A small masked image model, trained from scratch: 123503 training examples.
Rows from block 3 of the decoder, named by matrix and row number. Rows with one number belong to one attention dimension. Each number is 128 + 32 x the weight over its row's rms, rounded and kept within 0 to 255. All counts start at 0. Numbers have three digits each. After the name is the row's rms in percent of the matrix's.
# v: attention query, key and value (stacked) (decoder.3.attn.qkv.weight, 576x192, the v third), inputs 156-191
# proj: attention output (decoder.3.attn.proj.weight, 192x192, transposed), outputs 156-191
v.20 137:148118132128103149176106134160126053142131157125179148097130090148149158119178154118170174144107197135139085
proj.20 103:118188122101098093144124138115115138129165116142131149170138161133126112094167146131117195138145169156126137
v.21 105:140091148141158166135084051108102135167142073142161171161121086148139182107132104151071080135149113108069103
proj.21 099:164163186137198168156097105122120110070129076108108110091158100137161159162106073146131122126105119099124149
v.22 134:100163092123162088044155109147128153121099110119100158127108128154149133119152159136064103108155129098184047
proj.22 122:075090076090140135123134067114129143208131197131137107184128077155196124135121156113180188094148116140058119
v.23 130:137152093082089151156100145049089095130126101127117159140150146096120201128138112127100122160181133085129151
proj.23 115:141132147149121109097113136124145129089140127145116128096088137087129138157140178154075147121124074141142128
v.24 168:097152137157098073166133058092094146091079152113129118106036070128114167115141103156137141101135190146077094
proj.24 118:193130110141150118111128154136123118175068126110151125112131141185051138128114143149104113102097120110106107
v.25 107:092087132103177153160082239169137102110122095158091154064151139083110155093094142128174094165119152143070132
proj.25 109:170158161107184161135104117126132127072147111161133135064179174122149131132161112148110131184129094075123178
v.26 115:146130187092124141186147146111178101130133123102167185177154180082137178125105127061166107107147166091149121
proj.26 117:185114150141093126110127219125121139061172115185116165086061156132100133095125123118151108139174107157216127
v.27 127:132151088056163100129092108158191094193132097102181115150100125127100166097134113097189134154095135115126088
proj.27 124:164208107158096129110142108131118131183162174128147114066071212077130148088125114116086138107111152102125104
v.28 100:081116107078158118105148113093144093106134132134168152135135138169144188107081096130102154137149076039178119
proj.28 117:065159115151149104106159121112134131146107171145130062120113030037133137152096173152134126090174175139137073
v.29 137:174098117198163100060134164123153185163128118125104109163149112131156107196198144058096109108154089114138174
proj.29 102:100123114128054125171113137126136141215132188131127098165140103137140107082105136124152169124101126170108142
v.30 094:100123111108160145166103134141117104102125138081130202194101145191164097104100176101099182117113111095120070
proj.30 100:135138166120125077146186135139128122095120150102148141127134139129153126149112132117172068090122179069109133
v.31 125:186128102118166138029099134114139146130159073213107095069100097126155134173150093121137134120077138170170149
proj.31 108:087128101099090164137119070121132119179158166094117100172150127112211115114152126119148178115101132167144146
v.32 060:169115146123126125170137129159143121069141113114161171209114162109120209099153174204129200166090210093071064
proj.32 075:104141148125132164098054136142173151118150149107121130107173163157112181088150110180095144122112098163125209
v.33 052:101155125094091161074095149074109112103122121179100085124096136141135089194145136166153142092107121108159148
proj.33 074:133109078123133115158137099126114088154140141132229114194087116109142090170132115053115158166114123141066085
v.34 075:138111116180119110110131073160064081145144126173132138248138099140142097132072156160141140111123187172203139
proj.34 082:088125127102119101100119089148127090123117132131156106099078162077196086123104139141132180132092054084089117
v.35 080:116087179128130128165155122180101156103129166109119171131226150130125090129093168152113075060170102121111199
proj.35 097:050146119158132107070081110132129098110153149089105117101162141119155117127180102175107221206111125134091150
v.36 078:082152168115136120194200125180148183111138161103203157133082112122139182123189127127167111121212131142109140
proj.36 082:093116231133133107106122133129141113134137120079136144093162169165128116105134111135111160150129126115185160
v.37 059:108098102121118127148118089113104116146177147158125175168145121069110113133112218087131105092073132141114144
proj.37 081:067155147144129101116063101163125113108103126138161091080085181157147111124186088193125186173076131127053159
v.38 065:112124110090183173143092128207115125122128103109094160081164144184149168078130060137034143134087140135101080
proj.38 077:118118171116114156133154100108089146083131118185164091105171132098109102136100082130182138152102106138124133
v.39 070:158130124184089128193129158113098202157040105135082178111133134177135075148150143152094098175203187187137167
proj.39 090:097144194108085142069164101102123112090141139109138116103141131102151120103109131176119171091135090100098157
v.40 066:137115132164151191142122114147128111138095145148144167142110100139117180085154185157127110109183120181104143
proj.40 086:199128124089077138187206142159125139127125128158171103143102130136106097156098089101163071083127151105094129
v.41 080:120190117138179170151151127183092194147215060146144122170180136140126117154120178160083177127122087122141097
proj.41 088:169114138131163148127141102143093135130116115102114149174164140168119152124148175096185118124136215133132145
v.42 085:116169068125171077158153168144107118111181141170129085091067117189121097159082111164145155126103107128145107
proj.42 100:171112096126152174156182106141116151154132102135146164172116113133117135130104174051117066080145188148127110
v.43 100:178106098131158019082130145093175186142115128099106129178093151110146144160133087099183096109135144161102126
proj.43 103:187142130124094174200171170145141139145097113183148132156102096162088126130107133094092032075180146123142077
v.44 075:110148128058143169157074133189128116126099095108118120140029134213125152107133143156110200140127162073075066
proj.44 080:087125149192144152163088204170103188133146117180113123104141157143148191129150070139165096128133086152091161
v.45 072:136130146144146131161109122070082133130185137155082157092087064208180099126159144178139143083085190129172026
proj.45 092:087079129119123115115125095136145138107125125151144146096074169088168160125112095150109165129101074094102134
v.46 075:071121113110179103167119123094136114120103146128222154073137100126124244142135123150123161146150151098086122
proj.46 088:134201091139178190145149153117113115147157133152101135132204126158128109106112116110173112076133147182110147
v.47 066:180129081131189090151152133192122168156101180154057118110140109144138119144110132113104101123171183167147120
proj.47 085:179135109203125183156210157131066140128137071184174123163113083121078111157093104091145094073158132146154105
v.48 064:171117148202160127106155187131193143105143165125077136170175067147146110096152112138124074100113080131230143
proj.48 071:135065109067116146112180095131121134120080131114127140106157102089140064138067157113064111147099161106151128
v.49 073:174186123042103157123142131105174154158162094091137180145104115099145155093176172068089136125147104116160134
proj.49 088:170118101181137119167149156180136129174093130094098113139065119156110167131172092115159113124124155168195140
v.50 079:079117116110209171044112185158186083153183091130144117094078159148116091140073151152126183099123115106166112
proj.50 089:106141090148168150155123138153112139154106123141141116133125135138121138133169169100125104158088212178097153
v.51 078:118088061092123152161158111126119118180185176111146170102134091090119187093154092155121142139147132088150130
proj.51 084:134175169180084108159064113150143083115123134097132092085105174129157129143138160156135195155150153152150192
v.52 067:115101144101162156189127175100136140076199178159177156151103090143153135141115154131127138124127132173086160
proj.52 076:110088175106141134117244083121153082101153139141133172107101120163120102132177124107153110141077132119086145
v.53 069:084110088087170111195153123177103106154130183150133158099176166152133128157136101137133131171113149128105107
proj.53 082:074133121186158084096109117130124156114163109118141120083164162159095142114174133123114209156095148131141193
v.54 077:084087158184115146157159125130055135098094156126125188163155085124152154110156149116098117115104119139168107
proj.54 101:061138134139127100109116125138128078104138161089149096097094168089175113119148123171113206143061064120081174
v.55 076:133122217114161155184140097184134168076162174123206204127155112122146138086136178093050138150171101115083105
proj.55 089:091171155162181077101141092146151100157136126089135110063164157141140138132171176135154207151063142127120177
v.56 060:160104143088155091081127165165104168127127201163153117064155137144144090103075077132135111118077139158116136
proj.56 082:161141102172152175166148105162107119175164096119144151160090106116111148191110161094100136072109165141125083
v.57 082:168123122024086098114087096132169112129099149116150104117066141103127168090169096112162138156057144213116134
proj.57 096:156124079179143164122125192089118183135156119151117130177134117165075144152145112104160087097111073135180114
v.58 076:066119123121138178119132039163146044106120203088124135114121166192138093145145125166098114076148137135133079
proj.58 094:040141086189122071105019135126133113129161157119125112104129144091164144128178121170104200149094106119107181
v.59 068:112176181130121200141118148143141168181141147122129158149212109143131103164118165126187107106133080190157213
proj.59 079:110088154071114103107167063129105135109113134114117117112125133102149108113138123128137116200092176124110127
v.60 059:119130114080137104121134153159212138161101077135122082131105098115109175126130145123189130136127179176201152
proj.60 077:168112161125144174151115190071120176111128113188153125158161161160085121145145022147127083147204159113169130
v.61 060:054100119125153112173142185126131105169092106124139069090099140088104050187124107117143088107129145143131162
proj.61 077:140095215083177142134134158121156111088139116125129152123189118206115180106127092153141100153165173148114115
v.62 075:120156202160088151134188083127128127139160105081210129144157125115118163102117118162136161112136151061198112
proj.62 081:118167110112164120128141085124114120145101146094106131072162152097152127114106191183092160154107176202138187
v.63 058:089022123140200118152113133199111123109152200126159181111157080191170118151128170113140090119142189156148146
proj.63 073:109171060100153098106224107149144049150140112165130094101148169154147078109110044103132131063052159131085106
v.64 120:092175094092143131114170108086177168140150144171126100111103140152115128197135123141170102105143136126151102
proj.64 103:174144138067134126146127118120142119111154112177113127169089140105089150127136137133168159144128155153144121
v.65 097:118112173159133140154163096137194185184176164078156125104094160113107128080153107074172137126110104169128124
proj.65 110:088149130139137117112128135120123118083099136137142126187138179097118109162116105181107102126168146120168107
v.66 089:152093165132170099085132084102179156134152071116109140209179123100130166135061137079157115157153169168129127
proj.66 095:136108133147113131086152166107119124138127125056136129123199120084105140182142152120142125110096140122130124
v.67 130:193154150103148185099110094071174149119149117153133115126134094110092146106110124145128121133166024100133151
proj.67 106:112101100092151162171124158123097128109068120106130127160110144146119136043145148134111089132119188171138090
v.68 093:111098128179113088118106158122092118156140085159202117104163124100130094161158135166137187149155079095171167
proj.68 104:201149089174085162113127077145091114150105130131155132108098098181156090119067121164135086138149178090140093
v.69 133:099120150095123132191099128183110125130141209098122157091123147154158118172203139110168135140170124147056085
proj.69 099:116082142150069128099122110120110117186182143140133095077130162121108141102135102121109115100088125090141134
v.70 126:114119084168187155119045145070094112118140108128068080151094134125105098109079017131192105122144141137114128
proj.70 099:082195106138083121151126124130114122200098116139111183105119155119123136151137154138110128116135171141157184
v.71 094:130137055100131099134111119040100041141150179126114130081093040149110129126175061123147167110194158112110082
proj.71 104:159170129128066101085104116131097165160158096147129191128096086164104142214053174134147132138111173066152117
v.72 122:133165157145118135129149105094119140132137084124120139184105095140127139139081166144060170149161081110110118
proj.72 109:167129125116160165152169097148142149134150163094143068060109191113189103067161142091131112126154140132136141
v.73 095:153110092157118182115151131090154118200151135136144115189110104161097165146213050104155104091118139135197135
proj.73 109:146128068171194117143115133140110123128116141185148097104172123144115078124085198151098176115173106180118084
v.74 140:113136132104133161131111115142155108181156051173158111070060201186101099143083177138163141137064182132081102
proj.74 114:159125137059138120114113154132118140158141175135137093152139105168092148066109107135135161127128126113110088
v.75 138:139079174064126136094113138113127165096070183131127178142081092135159155145131152095166132136015111189072121
proj.75 094:184162134157128090111136115129120113131090197122137117080128114098189055181078169146115117140090188134100094
v.76 109:164142072085128105105063130048078101111124084193143100147096071081145123082078078141204127167118119103120168
proj.76 097:109207110116130112166108136116113141118081099086120185179075071185163144122066175141128098137139179123133157
v.77 106:149096126100127101132073179046176082111146093165147147123142140070162176152126156121130161103092171125102135
proj.77 109:159159136150094110101128100139138151171110175110117122119142106151145156124125101130107071144111173056149111
v.78 115:106090156121182127092164183212165146160140111134158166153187163117132169143127186115162082181062093155188198
proj.78 105:131093116160176176136120137114138098133109159137139052124187169086138107112175062149097134109132094145113099
v.79 129:133124126127121106129100184145150112102194172145155111150180136077114144121142160122134150163121081170103155
proj.79 109:112170109157148094173141153151146131102055183153121119153094150116193090041088113162087098135164113139124080
v.80 114:107112139164093173175093111186065106127107205103153165112126144138150144121188118120167127143133128157091060
proj.80 108:064151111141087101113107116137114109151115136168102186134102150141154099152109131135092115127127123101128155
v.81 107:088152206114112131168158078112073163119135064113119141124170143063113130159114164171097123104121104094037163
proj.81 106:151100152124154116122150161108115111109128127108136135119165105132129084113137133103132135138115139171100122
v.82 104:100074063088131143096082156143139113107122161111060103109078147089085118116065082099130115145109143193130124
proj.82 106:123185109105109082133141192142136131150116171118137119139137116041129151160116136145148176127134094148105121
v.83 111:128144136092113175143104134089182093109127137207112116060153078147104095141111171165157172126076159175066137
proj.83 100:203138181129109135080136105140135124100107131124122102124067138116116140086096122115130054156097141098134096
v.84 088:218122193128160154089126144151171136159076089123112100098089198150138056092084081088182098129120131122113105
proj.84 101:114136159125174115075124172121113157105115124055146144144193113103119128174064153176104138150159161106083108
v.85 132:064103108204151193136131136240167143164137198080093132153175150160077074149128083074123070084137128100165132
proj.85 122:131129124159128115187144140127145127157118191207132105090148191104124084052146119131101181077162086189149124
v.86 118:135180137124090156118179120104170108089134131185176081119113129112103117100127084163182143137100082155181146
proj.86 102:103119184123171109154120097123135128093110109149133149108111162107142105108134141119141085149113158165153135
v.87 090:104134120132101124196140098148131164131100153147137110126126163040121064228203105084145135097128123095122200
proj.87 090:154150127163141098111133130142124129127149145171128082125159163123134101149115088170098131150167133112113112
v.88 100:136104168141111036093196124154114112090121147080104137096192121063135116124074148129067096123099181149127071
proj.88 102:101064145155117094160143141129160132086154122119141164140173120087096149184188103061187160100119090123110166
v.89 131:181149129097088119113133161186159120147145054177151095167150149084128163130141170128094194179098090162163121
proj.89 105:078142118146176111143133121113122144110061141120131122147111156160195112069107114156103073129126140162129135
v.90 100:108117040134147088128135119148112099151163148092139109143125108152136147147120058232065176147137132093152056
proj.90 102:085082078131160110155135116138137138119157102138134126112125088153094151110113142115170182144158067145126119
v.91 109:117135112122098100128173138131151124135175112131200077085164163030113150139131153166136155155143064186148169
proj.91 111:110094108142081089135134171149166098084139098102127114169125108109079137132170104136190100130108119125133130
v.92 106:087114104088098089183162189081104069066067137121165076146102182021160075165109041177174140144084081167130171
proj.92 103:130130101098136106182170155136136127157153163093121099088173113052121117153133134140160171142122137172091100
v.93 123:120095097150176170114074176161163178192225099069089181106129114194137100075124138105113159124124154071115144
proj.93 119:137133103151140182052130116142140127128117107117125072138121141165097165118141124130080123150159087103148127
v.94 116:096093134185195149119090072194131184136150053100152115149082145189110151080076156156129124096032164105070073
proj.94 096:086108101127110098061113118149118121136131102138165139129168074144081128205125120154121168155147141084129158
v.95 122:133204129086144163121115132121128097106056119173138114111111076115150168103124099143148159126175078116140135
proj.95 098:102152106102129156196107097124108127118116089149140171164054147168133133078104122163131106154168182142144142
v.96 092:078135175143131104108151144038148172099063081126088165176186106145145140076083183075093151150187121110152115
proj.96 100:125096114194138157160108167133141098115132152077083118095145153095166150090149121050127071090119102067104125
v.97 136:114118155120139166177166071134112148097142162130219119075173116115105204116189062066204121149137110141094113
proj.97 130:105168123146146045141146144130134152148132192177105131118155187079094119098133148153159148119106145119174063
v.98 091:151124155140073174128121131080123149106114156115092172102077151102163134106147103093208136110103039205102141
proj.98 100:136141134112105144159069177112140133082171134106145146124065178069139137089119107105169107137133155110153103
v.99 121:141104201104127138073134155148156168152236160114146168091196118152141158119167176065074121112162118109139144
proj.99 102:120124131131149105081113078134132091087081172140102180137177151094210136177136132111058141142128148118115089
v.100 149:110115175125072164182121100091172028090116120154228161076100155123112150114166183199154118147098137109073071
proj.100 124:134135114126186099142135108117121108113125112214089118141130144156078103123142115128117169141137124164130163
v.101 085:125088167066177156196111155090187099154048146168117157111138097119129104114121127107151140126072187101100148
proj.101 098:161157094131081089139105159144189130158132158129095106161185164130126110152134136180105161146116196174101104
v.102 091:156172140111099125132157083148144099154053095116070136100091091125112163124124155124138144114122155104143124
proj.102 096:146109158093144120141115106133122120107158101104126136135106078127110186124071108121166119094111105079130148
v.103 128:147155176129122136109155182088096146093150133186127154138080109128161086098134182100097151108125198105160148
proj.103 111:150120176119135117129142143125121106088092131082121169121090150147144090163156142122138109129176097139122126
v.104 108:105134111162178136136093165160137195104146119159108121102134123149117109153089172170137113141117083187068172
proj.104 115:143099105126094150137096136123126102136127144151121051125095175080127149050167139131133122137117169166127104
v.105 104:127095154165123060093159052091106142149187117086169106114161148064097139151125125094085158125103081105159097
proj.105 106:135148131146127132107128069119110127093134141156142162136134114120181168183085100091099096111108122077149172
v.106 115:144133087114175184103124118216198186174203066145132098079158126142076135121088138117201076109175050154114118
proj.106 121:127102131094145103121125108131113154130115155193104145148114168103095157109159141197133146143073147118125099
v.107 126:093105105134101113134108125191007118096056162153064157055115093112149028156074148145147106154062136224091157
proj.107 118:131118146130105173163141137146124135069120120063133147110062148087165081085146150107138098102135123201107152
v.108 103:121166161097057133173110167101105055106085127122171163147101146101142189128116177158099193159145098074140135
proj.108 107:106150128141173110150124130114137105098143097146101133150119139186128119155136086123104137167161114084144156
v.109 115:158126124091143097149198159151165169179134032164130140092173161126129180138174130069136138140104153130178144
proj.109 109:118122107161088059082137092117139105104120175168139089146183152124159198153105136168137107151132161130167087
v.110 121:134120168162135156137116151065095167088103110161192110165116122126138158129131095054210178121060181196117131
proj.110 109:127126119157128070100123156123132113101105186160118209086114189071165111179176131141159116161072133134087125
v.111 105:139084167094107158101132144116117113180101152126184161162112156060110110192165152102115173148027093154173137
proj.111 100:127152096133054143100120073119138145103127177114140122178152121102215144185122107144125120144116223162119146
v.112 098:126132098144108077131155055128090108084018104124091139147146128114131173074091170186118149152146136140127136
proj.112 106:129126109179122167116112129122148120090130105142133105136120099095161159100062080078121066109125085106089198
v.113 096:066110134132124109145179084109155175077053131077116108099117165077098149142115099134129082065135136120129159
proj.113 091:095105107163175111175157185137113127170153089156117155082124127134082114136213114125146124137115126111199118
v.114 129:106112155100121154073123111123079177072088111136060118101119114135164152075106083137069111099050157125150125
proj.114 103:146097169151170100158121150136111135111099100130141201050109138168134110160180132085095071114179091103139122
v.115 103:187140097191177124143119215104201139142205043152154144129142130153105134122143139125066135142124126079111135
proj.115 110:133113088131108119124072141145123100137119136134137100137164147171120140154120115134127123155172121090123105
v.116 102:076091161140133169148133134172116133086069145115090150114184142149129088115092172176103085098120196119090132
proj.116 104:127120124186155132163145157142135122132109076097111132123151132131105093111161112120079152127151121147149145
v.117 100:193085162121111159112131169083162168177126066124159140140128159146130083125215089060150100113086104145174147
proj.117 114:158154129068081117148099080124130096098127137133140153133180106203186096186120179131102146123163201161108100
v.118 094:120141134162110182093144140156135182098152134159133111149144106124157065157102156123159127109092073181172145
proj.118 104:109138175118095133115123193125110127125116179091151120125084159085169139050190141101174073163085138121124088
v.119 093:179146142135167189133100210172148153112130200163110149123187168180129102150143088085194120112090109202117126
proj.119 097:097117135073051151124121145111141128142149139101133096158147142130126090137136146181180180185129169181118102
v.120 105:141143137166071095109213118105062124101094179134175116149151104127147151149186085098152148137120151196200114
proj.120 106:106171121140074147120163112123138147084139148094117130160163099055192138161051127106141114108110144156148181
v.121 106:144096204131162132080170052141157163192190144139154123100118090142136120111188109042147111119106156136157083
proj.121 110:108098161071112112119125123132106128107112165091123129157144135083106126141100164148183150105111106119156095
v.122 088:140142182079128126131128092103160063109067109177214120145171093126128171069164145052140110119154171077113085
proj.122 105:110091087149118114122135134138131162133125139159104148099225138155114088172162155131146153130136125096155105
v.123 114:186125160137167082082158077121147082179160150099123115163102108137084134105156105106120113164053159154201082
proj.123 115:104081154079098142118106104126104121109138113108130152155134102163074119169098133123187171119097101103135160
v.124 118:184087141186118117087127092140120157152039097156072128118154186125117122114143036104139086122049162108142147
proj.124 119:124072109097147141187080125121119117079136074159141175084130125204137100161139135090123130106140121143138139
v.125 113:174129171183093106117164161065162149066124140119092144174149113112151112102140104075060117100114149111171131
proj.125 106:146135140127171121149128115116152113113110092062144199076162111158173072197168163090103130140165107111154124
v.126 150:142140100195102175116119142121111109151101185150091122092091121159128045177151108128160096123078132206156138
proj.126 135:127106119078147077155134102119120100102103119160155166135098151113152096144126135133148171131097159216122149
v.127 097:167145091138118135119109104178190155172088107128104087117157126146092111080104132085139067071157093102118156
proj.127 097:131067095080138173081132149119111138133144079189115129106145147183021131106131168187132187147097087102172122
v.128 089:112100140168125063126182095101188179091166162102201090165149186088097125142175140094180111138162115134108109
proj.128 098:107149166115125135126143130130119132083108095137156132076070141147123169071130076160103095105167143151183144
v.129 085:152115193102152168127105090170139146113203128129137113107159092153100109082096155132147120094131096156107103
proj.129 094:147137144166138156139119116092123141136118108150147110132157139075131117095100089219127077128128112107103177
v.130 073:136177161078121083128142140182151147119123195093162127124130047178101207095151168120183136169133151152125121
proj.130 092:106101119035127175163123093165149127118123117092162105117074138119130143116142091121157092164129143148167121
v.131 063:113097159109168175128055138126167152126142108141181115033093167125141151136075204154220111129103158156064106
proj.131 086:170145141164091128146149121138144122090098123141160121143172095126117123037137084143145066058092069105125176
v.132 092:129148133147138087195137170106085099134121129153125122207116108128164135119079114046149106138136168127115165
proj.132 098:071180170096140150138106125109126114113159105119103112101056128139125076163141124166126119139202123126113136
v.133 082:139063112094123141114075115156119116189145116118095141114126116133137121121121101141053104133018122161173160
proj.133 097:114116090191135096112114149122143150171102197153179107111203131125101128116135112162068152138104114093120135
v.134 071:064129108081135140149094102060127113168140138137126122178189118106075148154134061182076111161135124103156120
proj.134 095:122162147181095132081128158122151131117105140174146121079133143158113188118116148150071142105159080167132143
v.135 094:153098101145149122151118122071177117164204098105148120125144104145105160093167061108138107134132128119112111
proj.135 101:104151106147088156133107114102142141144098127121164117087102085122117152117129092187102117080134122185166144
v.136 075:141110151185132098096161155178134135111101141113137130113125105141134098146129146146096108126091179158152152
proj.136 079:177112142165081136127153148128105120132148100124156116119191156079133116081110119143172077103103119088102171
v.137 087:131093091148233165124086133108119094153134112107068127127120142198089118125073074152150125107122168102112109
proj.137 091:117105103113098100109116101137128143130118128063161131127143069125135099185159124119105159063139152168135132
v.138 081:135110155125190168163130114126147194071124170105146180138134088135089212132125128088093111158167107064032079
proj.138 088:124160124145108113151127159133124121127098117122151166139100159195135129193158154081088186108167137162117088
v.139 094:105050155096166146130154104216113160135164166078073171125158072128133144100119172105110106141069090173122116
proj.139 106:155090135171088102137105109128158139138126140115165106126172115127094104131158091141128125099094119107163135
v.140 105:157130133203177107131123128121153179132112111113102156148109160203156143127119135113142101144141213136071019
proj.140 082:128166159101103126147118126141124113108092132141140140113149125123133153048148123103153035121137129086106122
v.141 083:185124109148155089127165128138119133138128102160111123131148151091118057156114127132057069139086126181179183
proj.141 090:176086065169111100140140134128112149186160127124143128143148122170105072171110175075138171140108138132142108
v.142 108:128128136135145102112123112143166174116113146088105116125165105110086196098099108170095084157201109094082082
proj.142 096:098167144068131138154102130115106116054077094098101162132095136130150139142156134136140151141188134212122111
v.143 084:127081084124142119155145157083050106146158190135076141158148111128148087122112099127124056136102177185094190
proj.143 092:144163098173074148135126137099148111209149095080126127100154113136098079203159113115090178134139099154114134
v.144 099:105164121145166146136131119172115107144077108136155111086122190152079140171082205153099135147143113056101125
proj.144 104:105127076085134112153122156095124075111136130143123146194154145137139140121094162108140171123132147169069103
v.145 081:145138077141143135123131142148167180208094136150121096219116140131125103166105098105147112116130158175119168
proj.145 105:097121141075138109114112100133127111080120149143131128097114080084127149079122117173169099102148152109145133
v.146 069:134157087138075154135157204113123142149160119130197123137162116178118138112148104131183149125129118103200171
proj.146 082:112171154082069167108101096129148109106125136112108126106038118098144187113121093137126071109164128135189115
v.147 064:115103142109147126103097158111100126109122200104095119124142053110151099128078185156139168121085182105153148
proj.147 078:154119136148123120174119102135130165106113173132177103120150169121130108127161114128101137091119078106130113
v.148 096:075140085074190142154138103216133060097080084087118173153124178116108133151081098182053136102093094051124045
proj.148 091:113142104180128114133121154120139118149138118144126125164151146128150098174122146141109203133100128177085146
v.149 070:111151111074089107146124122152135116095114126129139146131124107096172127131113172157094176128117175093159073
proj.149 074:149124113126119146142137118168154093110135100071096130167103114148161113178138164073164174116114112187166107
v.150 104:124143145143186131103159155178166190205085104144058121177112210130122102160163115087134117109098145143217106
proj.150 107:125129125071108125116129096126117091077103148169115158112137074126145080069096144163137102079129168101150122
v.151 078:121158117073137132151067127119143088166115153164105099108073181137159143118107105135143153109126149135139150
proj.151 093:085161104096187127126126156079118137104098162176126132102130146164114114107113136157092142155165113127103128
v.152 087:154147062149128178130135174098135149128174079157083147104161165158121124160165110132146091074106094072163111
proj.152 089:125118137122107144158120102110184130145102143138138182135096080160155154130127133091113121077106147137135117
v.153 075:168181133107084106123149207144182140102134075114088130088098167162131096145148099132121131154062103138164098
proj.153 098:104107110102181121124160131120141160145122159132132171102092142182145156141122195090106183132123150130129098
v.154 082:097114139167208132115099167069176173145231108168099084114145142109148097102117072118187149086134113138104156
proj.154 093:112135152138110097131144119145147171114123136114105120122158043124120109124181109139092100119119121121149186
v.155 087:129132082105146110144128116155139110136109140104076111125160102121099211152149100146085116138134140084124079
proj.155 084:140194090109121112129141163138109082084112071153102149165153107103115083133117118130190122165122108187096182
v.156 085:116181105112126148173124094067146109128183135073165118126061131168082135130100096112149152115196121093059068
proj.156 094:072186144053177137100112152132114094067123091159105148120045127118155163102129128175157115148169134178090175
v.157 094:137123179143134169112156156159172163130168065181150125135245122065116066104118138085180081067075154117168166
proj.157 097:167155179158118141153156135103116150101102096160132122122136097148117098083097136152120080079155091126164177
v.158 086:119079105129128206097066202140066146181060147121090126121065113201139078129119101153147156121064094116103175
proj.158 101:140115086160148106089161106132124140162118185131158127123188140163128120150130177130055210140080126121100099
v.159 075:112102075119082191138095125057130104153125164162152121161113137208142081147158071057168135092111155114099154
proj.159 092:139154119148122135107189109123127180150093172172191123078105067164081185103117149141069146106137060120168117
v.160 085:149100163162164168034091150140147171190141092116137125126204166095130111074135161107173121128108071119188183
proj.160 093:119130195148132107128144096142137143109170150127100134122199095142149128123124162074091104086140146144161145
v.161 073:132172097150118081147167165133129144197080139094117098117085086124117139097184046133097148120087169129180066
proj.161 083:165070134135092146071167165097141122097103128132140099134157121105155141093101070163121114157106124160099173
v.162 085:129138077145211086143188143135141187157162146117098132126110118162135038088103076135106124091127069104151081
proj.162 097:158097118146137135129142072125094145133100109122119151175125155092096132110098143088139100164172178148147106
v.163 075:165147124120136101050125092055148137059181136141157096129082030092117147119118118142159163128156128108179111
proj.163 082:157091148145089189149123157139110124151098142157114113117129154148112117133159115123100118094114115151104135
v.164 083:141142099084086181170108118166072129112148172097089153166162141157149183108064122183152119116164169169116160
proj.164 094:198141100095109076124119107127113147142094133119126095128115117078124085094143095102098049078191136098134049
v.165 099:149112112171142114041139137141108179123189192138129170175140093136164189102147162128052117129186152129193094
proj.165 103:150163135165116106202107158153108142138126126128120092096112144157098119165114187145197116068174102121187123
v.166 062:167157145162176099144161122062151117157071136200159112057100058166122171099149108126227112148172189097142120
proj.166 077:120104122082144154128099201132141101101106131163151156158086187142125059118079161138099135076122032114114102
v.167 094:148146093154097139242106180127085128130113106123149097102141167124114124158169134118160159136085141177077108
proj.167 104:186112117138136162099154041108123119149119133113126177141181096139109069132097118120115117168084170103068141
v.168 067:153099131101134125096067136147122114110210090122106117089157096142106158087141167059056124094120061053059087
proj.168 089:088183109167150090141126105128158140144139145154127160098164121178135088187139162163167174137069152133124185
v.169 089:090054155082161101079123043158103106153056127087087182138069128191144162136148149102044125100100150089070098
proj.169 085:095148154137166185150097084121173116081143119118119147102198046135152108138151097135173122175116174144105162
v.170 097:097095149187200193205114172143135192156160122077087136153130102150119107145137168126143079103168162175078125
proj.170 091:164095159096124128105120094114126091069109138140128156114140122123095153062098111138104076111162159101075106
v.171 081:137161112176156101136149182108198077138207115148151137174182120110118119142124146131130130144155182095148163
proj.171 086:161091144119123154117129087114130125094102169136175107146127186189107071114060143095127139112121049095156098
v.172 092:140113139093120231114112118158075161117104148098156120220099147179139093093151119110140179114154067127129107
proj.172 100:162133130122142064167126128099099166154151109111129114098075131087102109131129125134113080125132160099146086
v.173 090:087094207119145185170148129146138189134091128098044187229124119195145059093114142050082120059107125083132088
proj.173 093:111166134140129127129148094133108116104154113118138137148161116082102143131149102121169099182145146152156121
v.174 084:175184108132149105201138158065158197149128089124119080115116157173121078129132081095159130131130075095102060
proj.174 095:150067116114134206064168097112070112122088100119112174155190108129111121128096118120105137174114167164079168
v.175 103:135152085164103065170128146174099063159163147125138126178134179074133063128135138125080163122177111182166161
proj.175 101:172170115159121135154144081136127178126089113137145132121109096169102120144113147113190132131144134086183104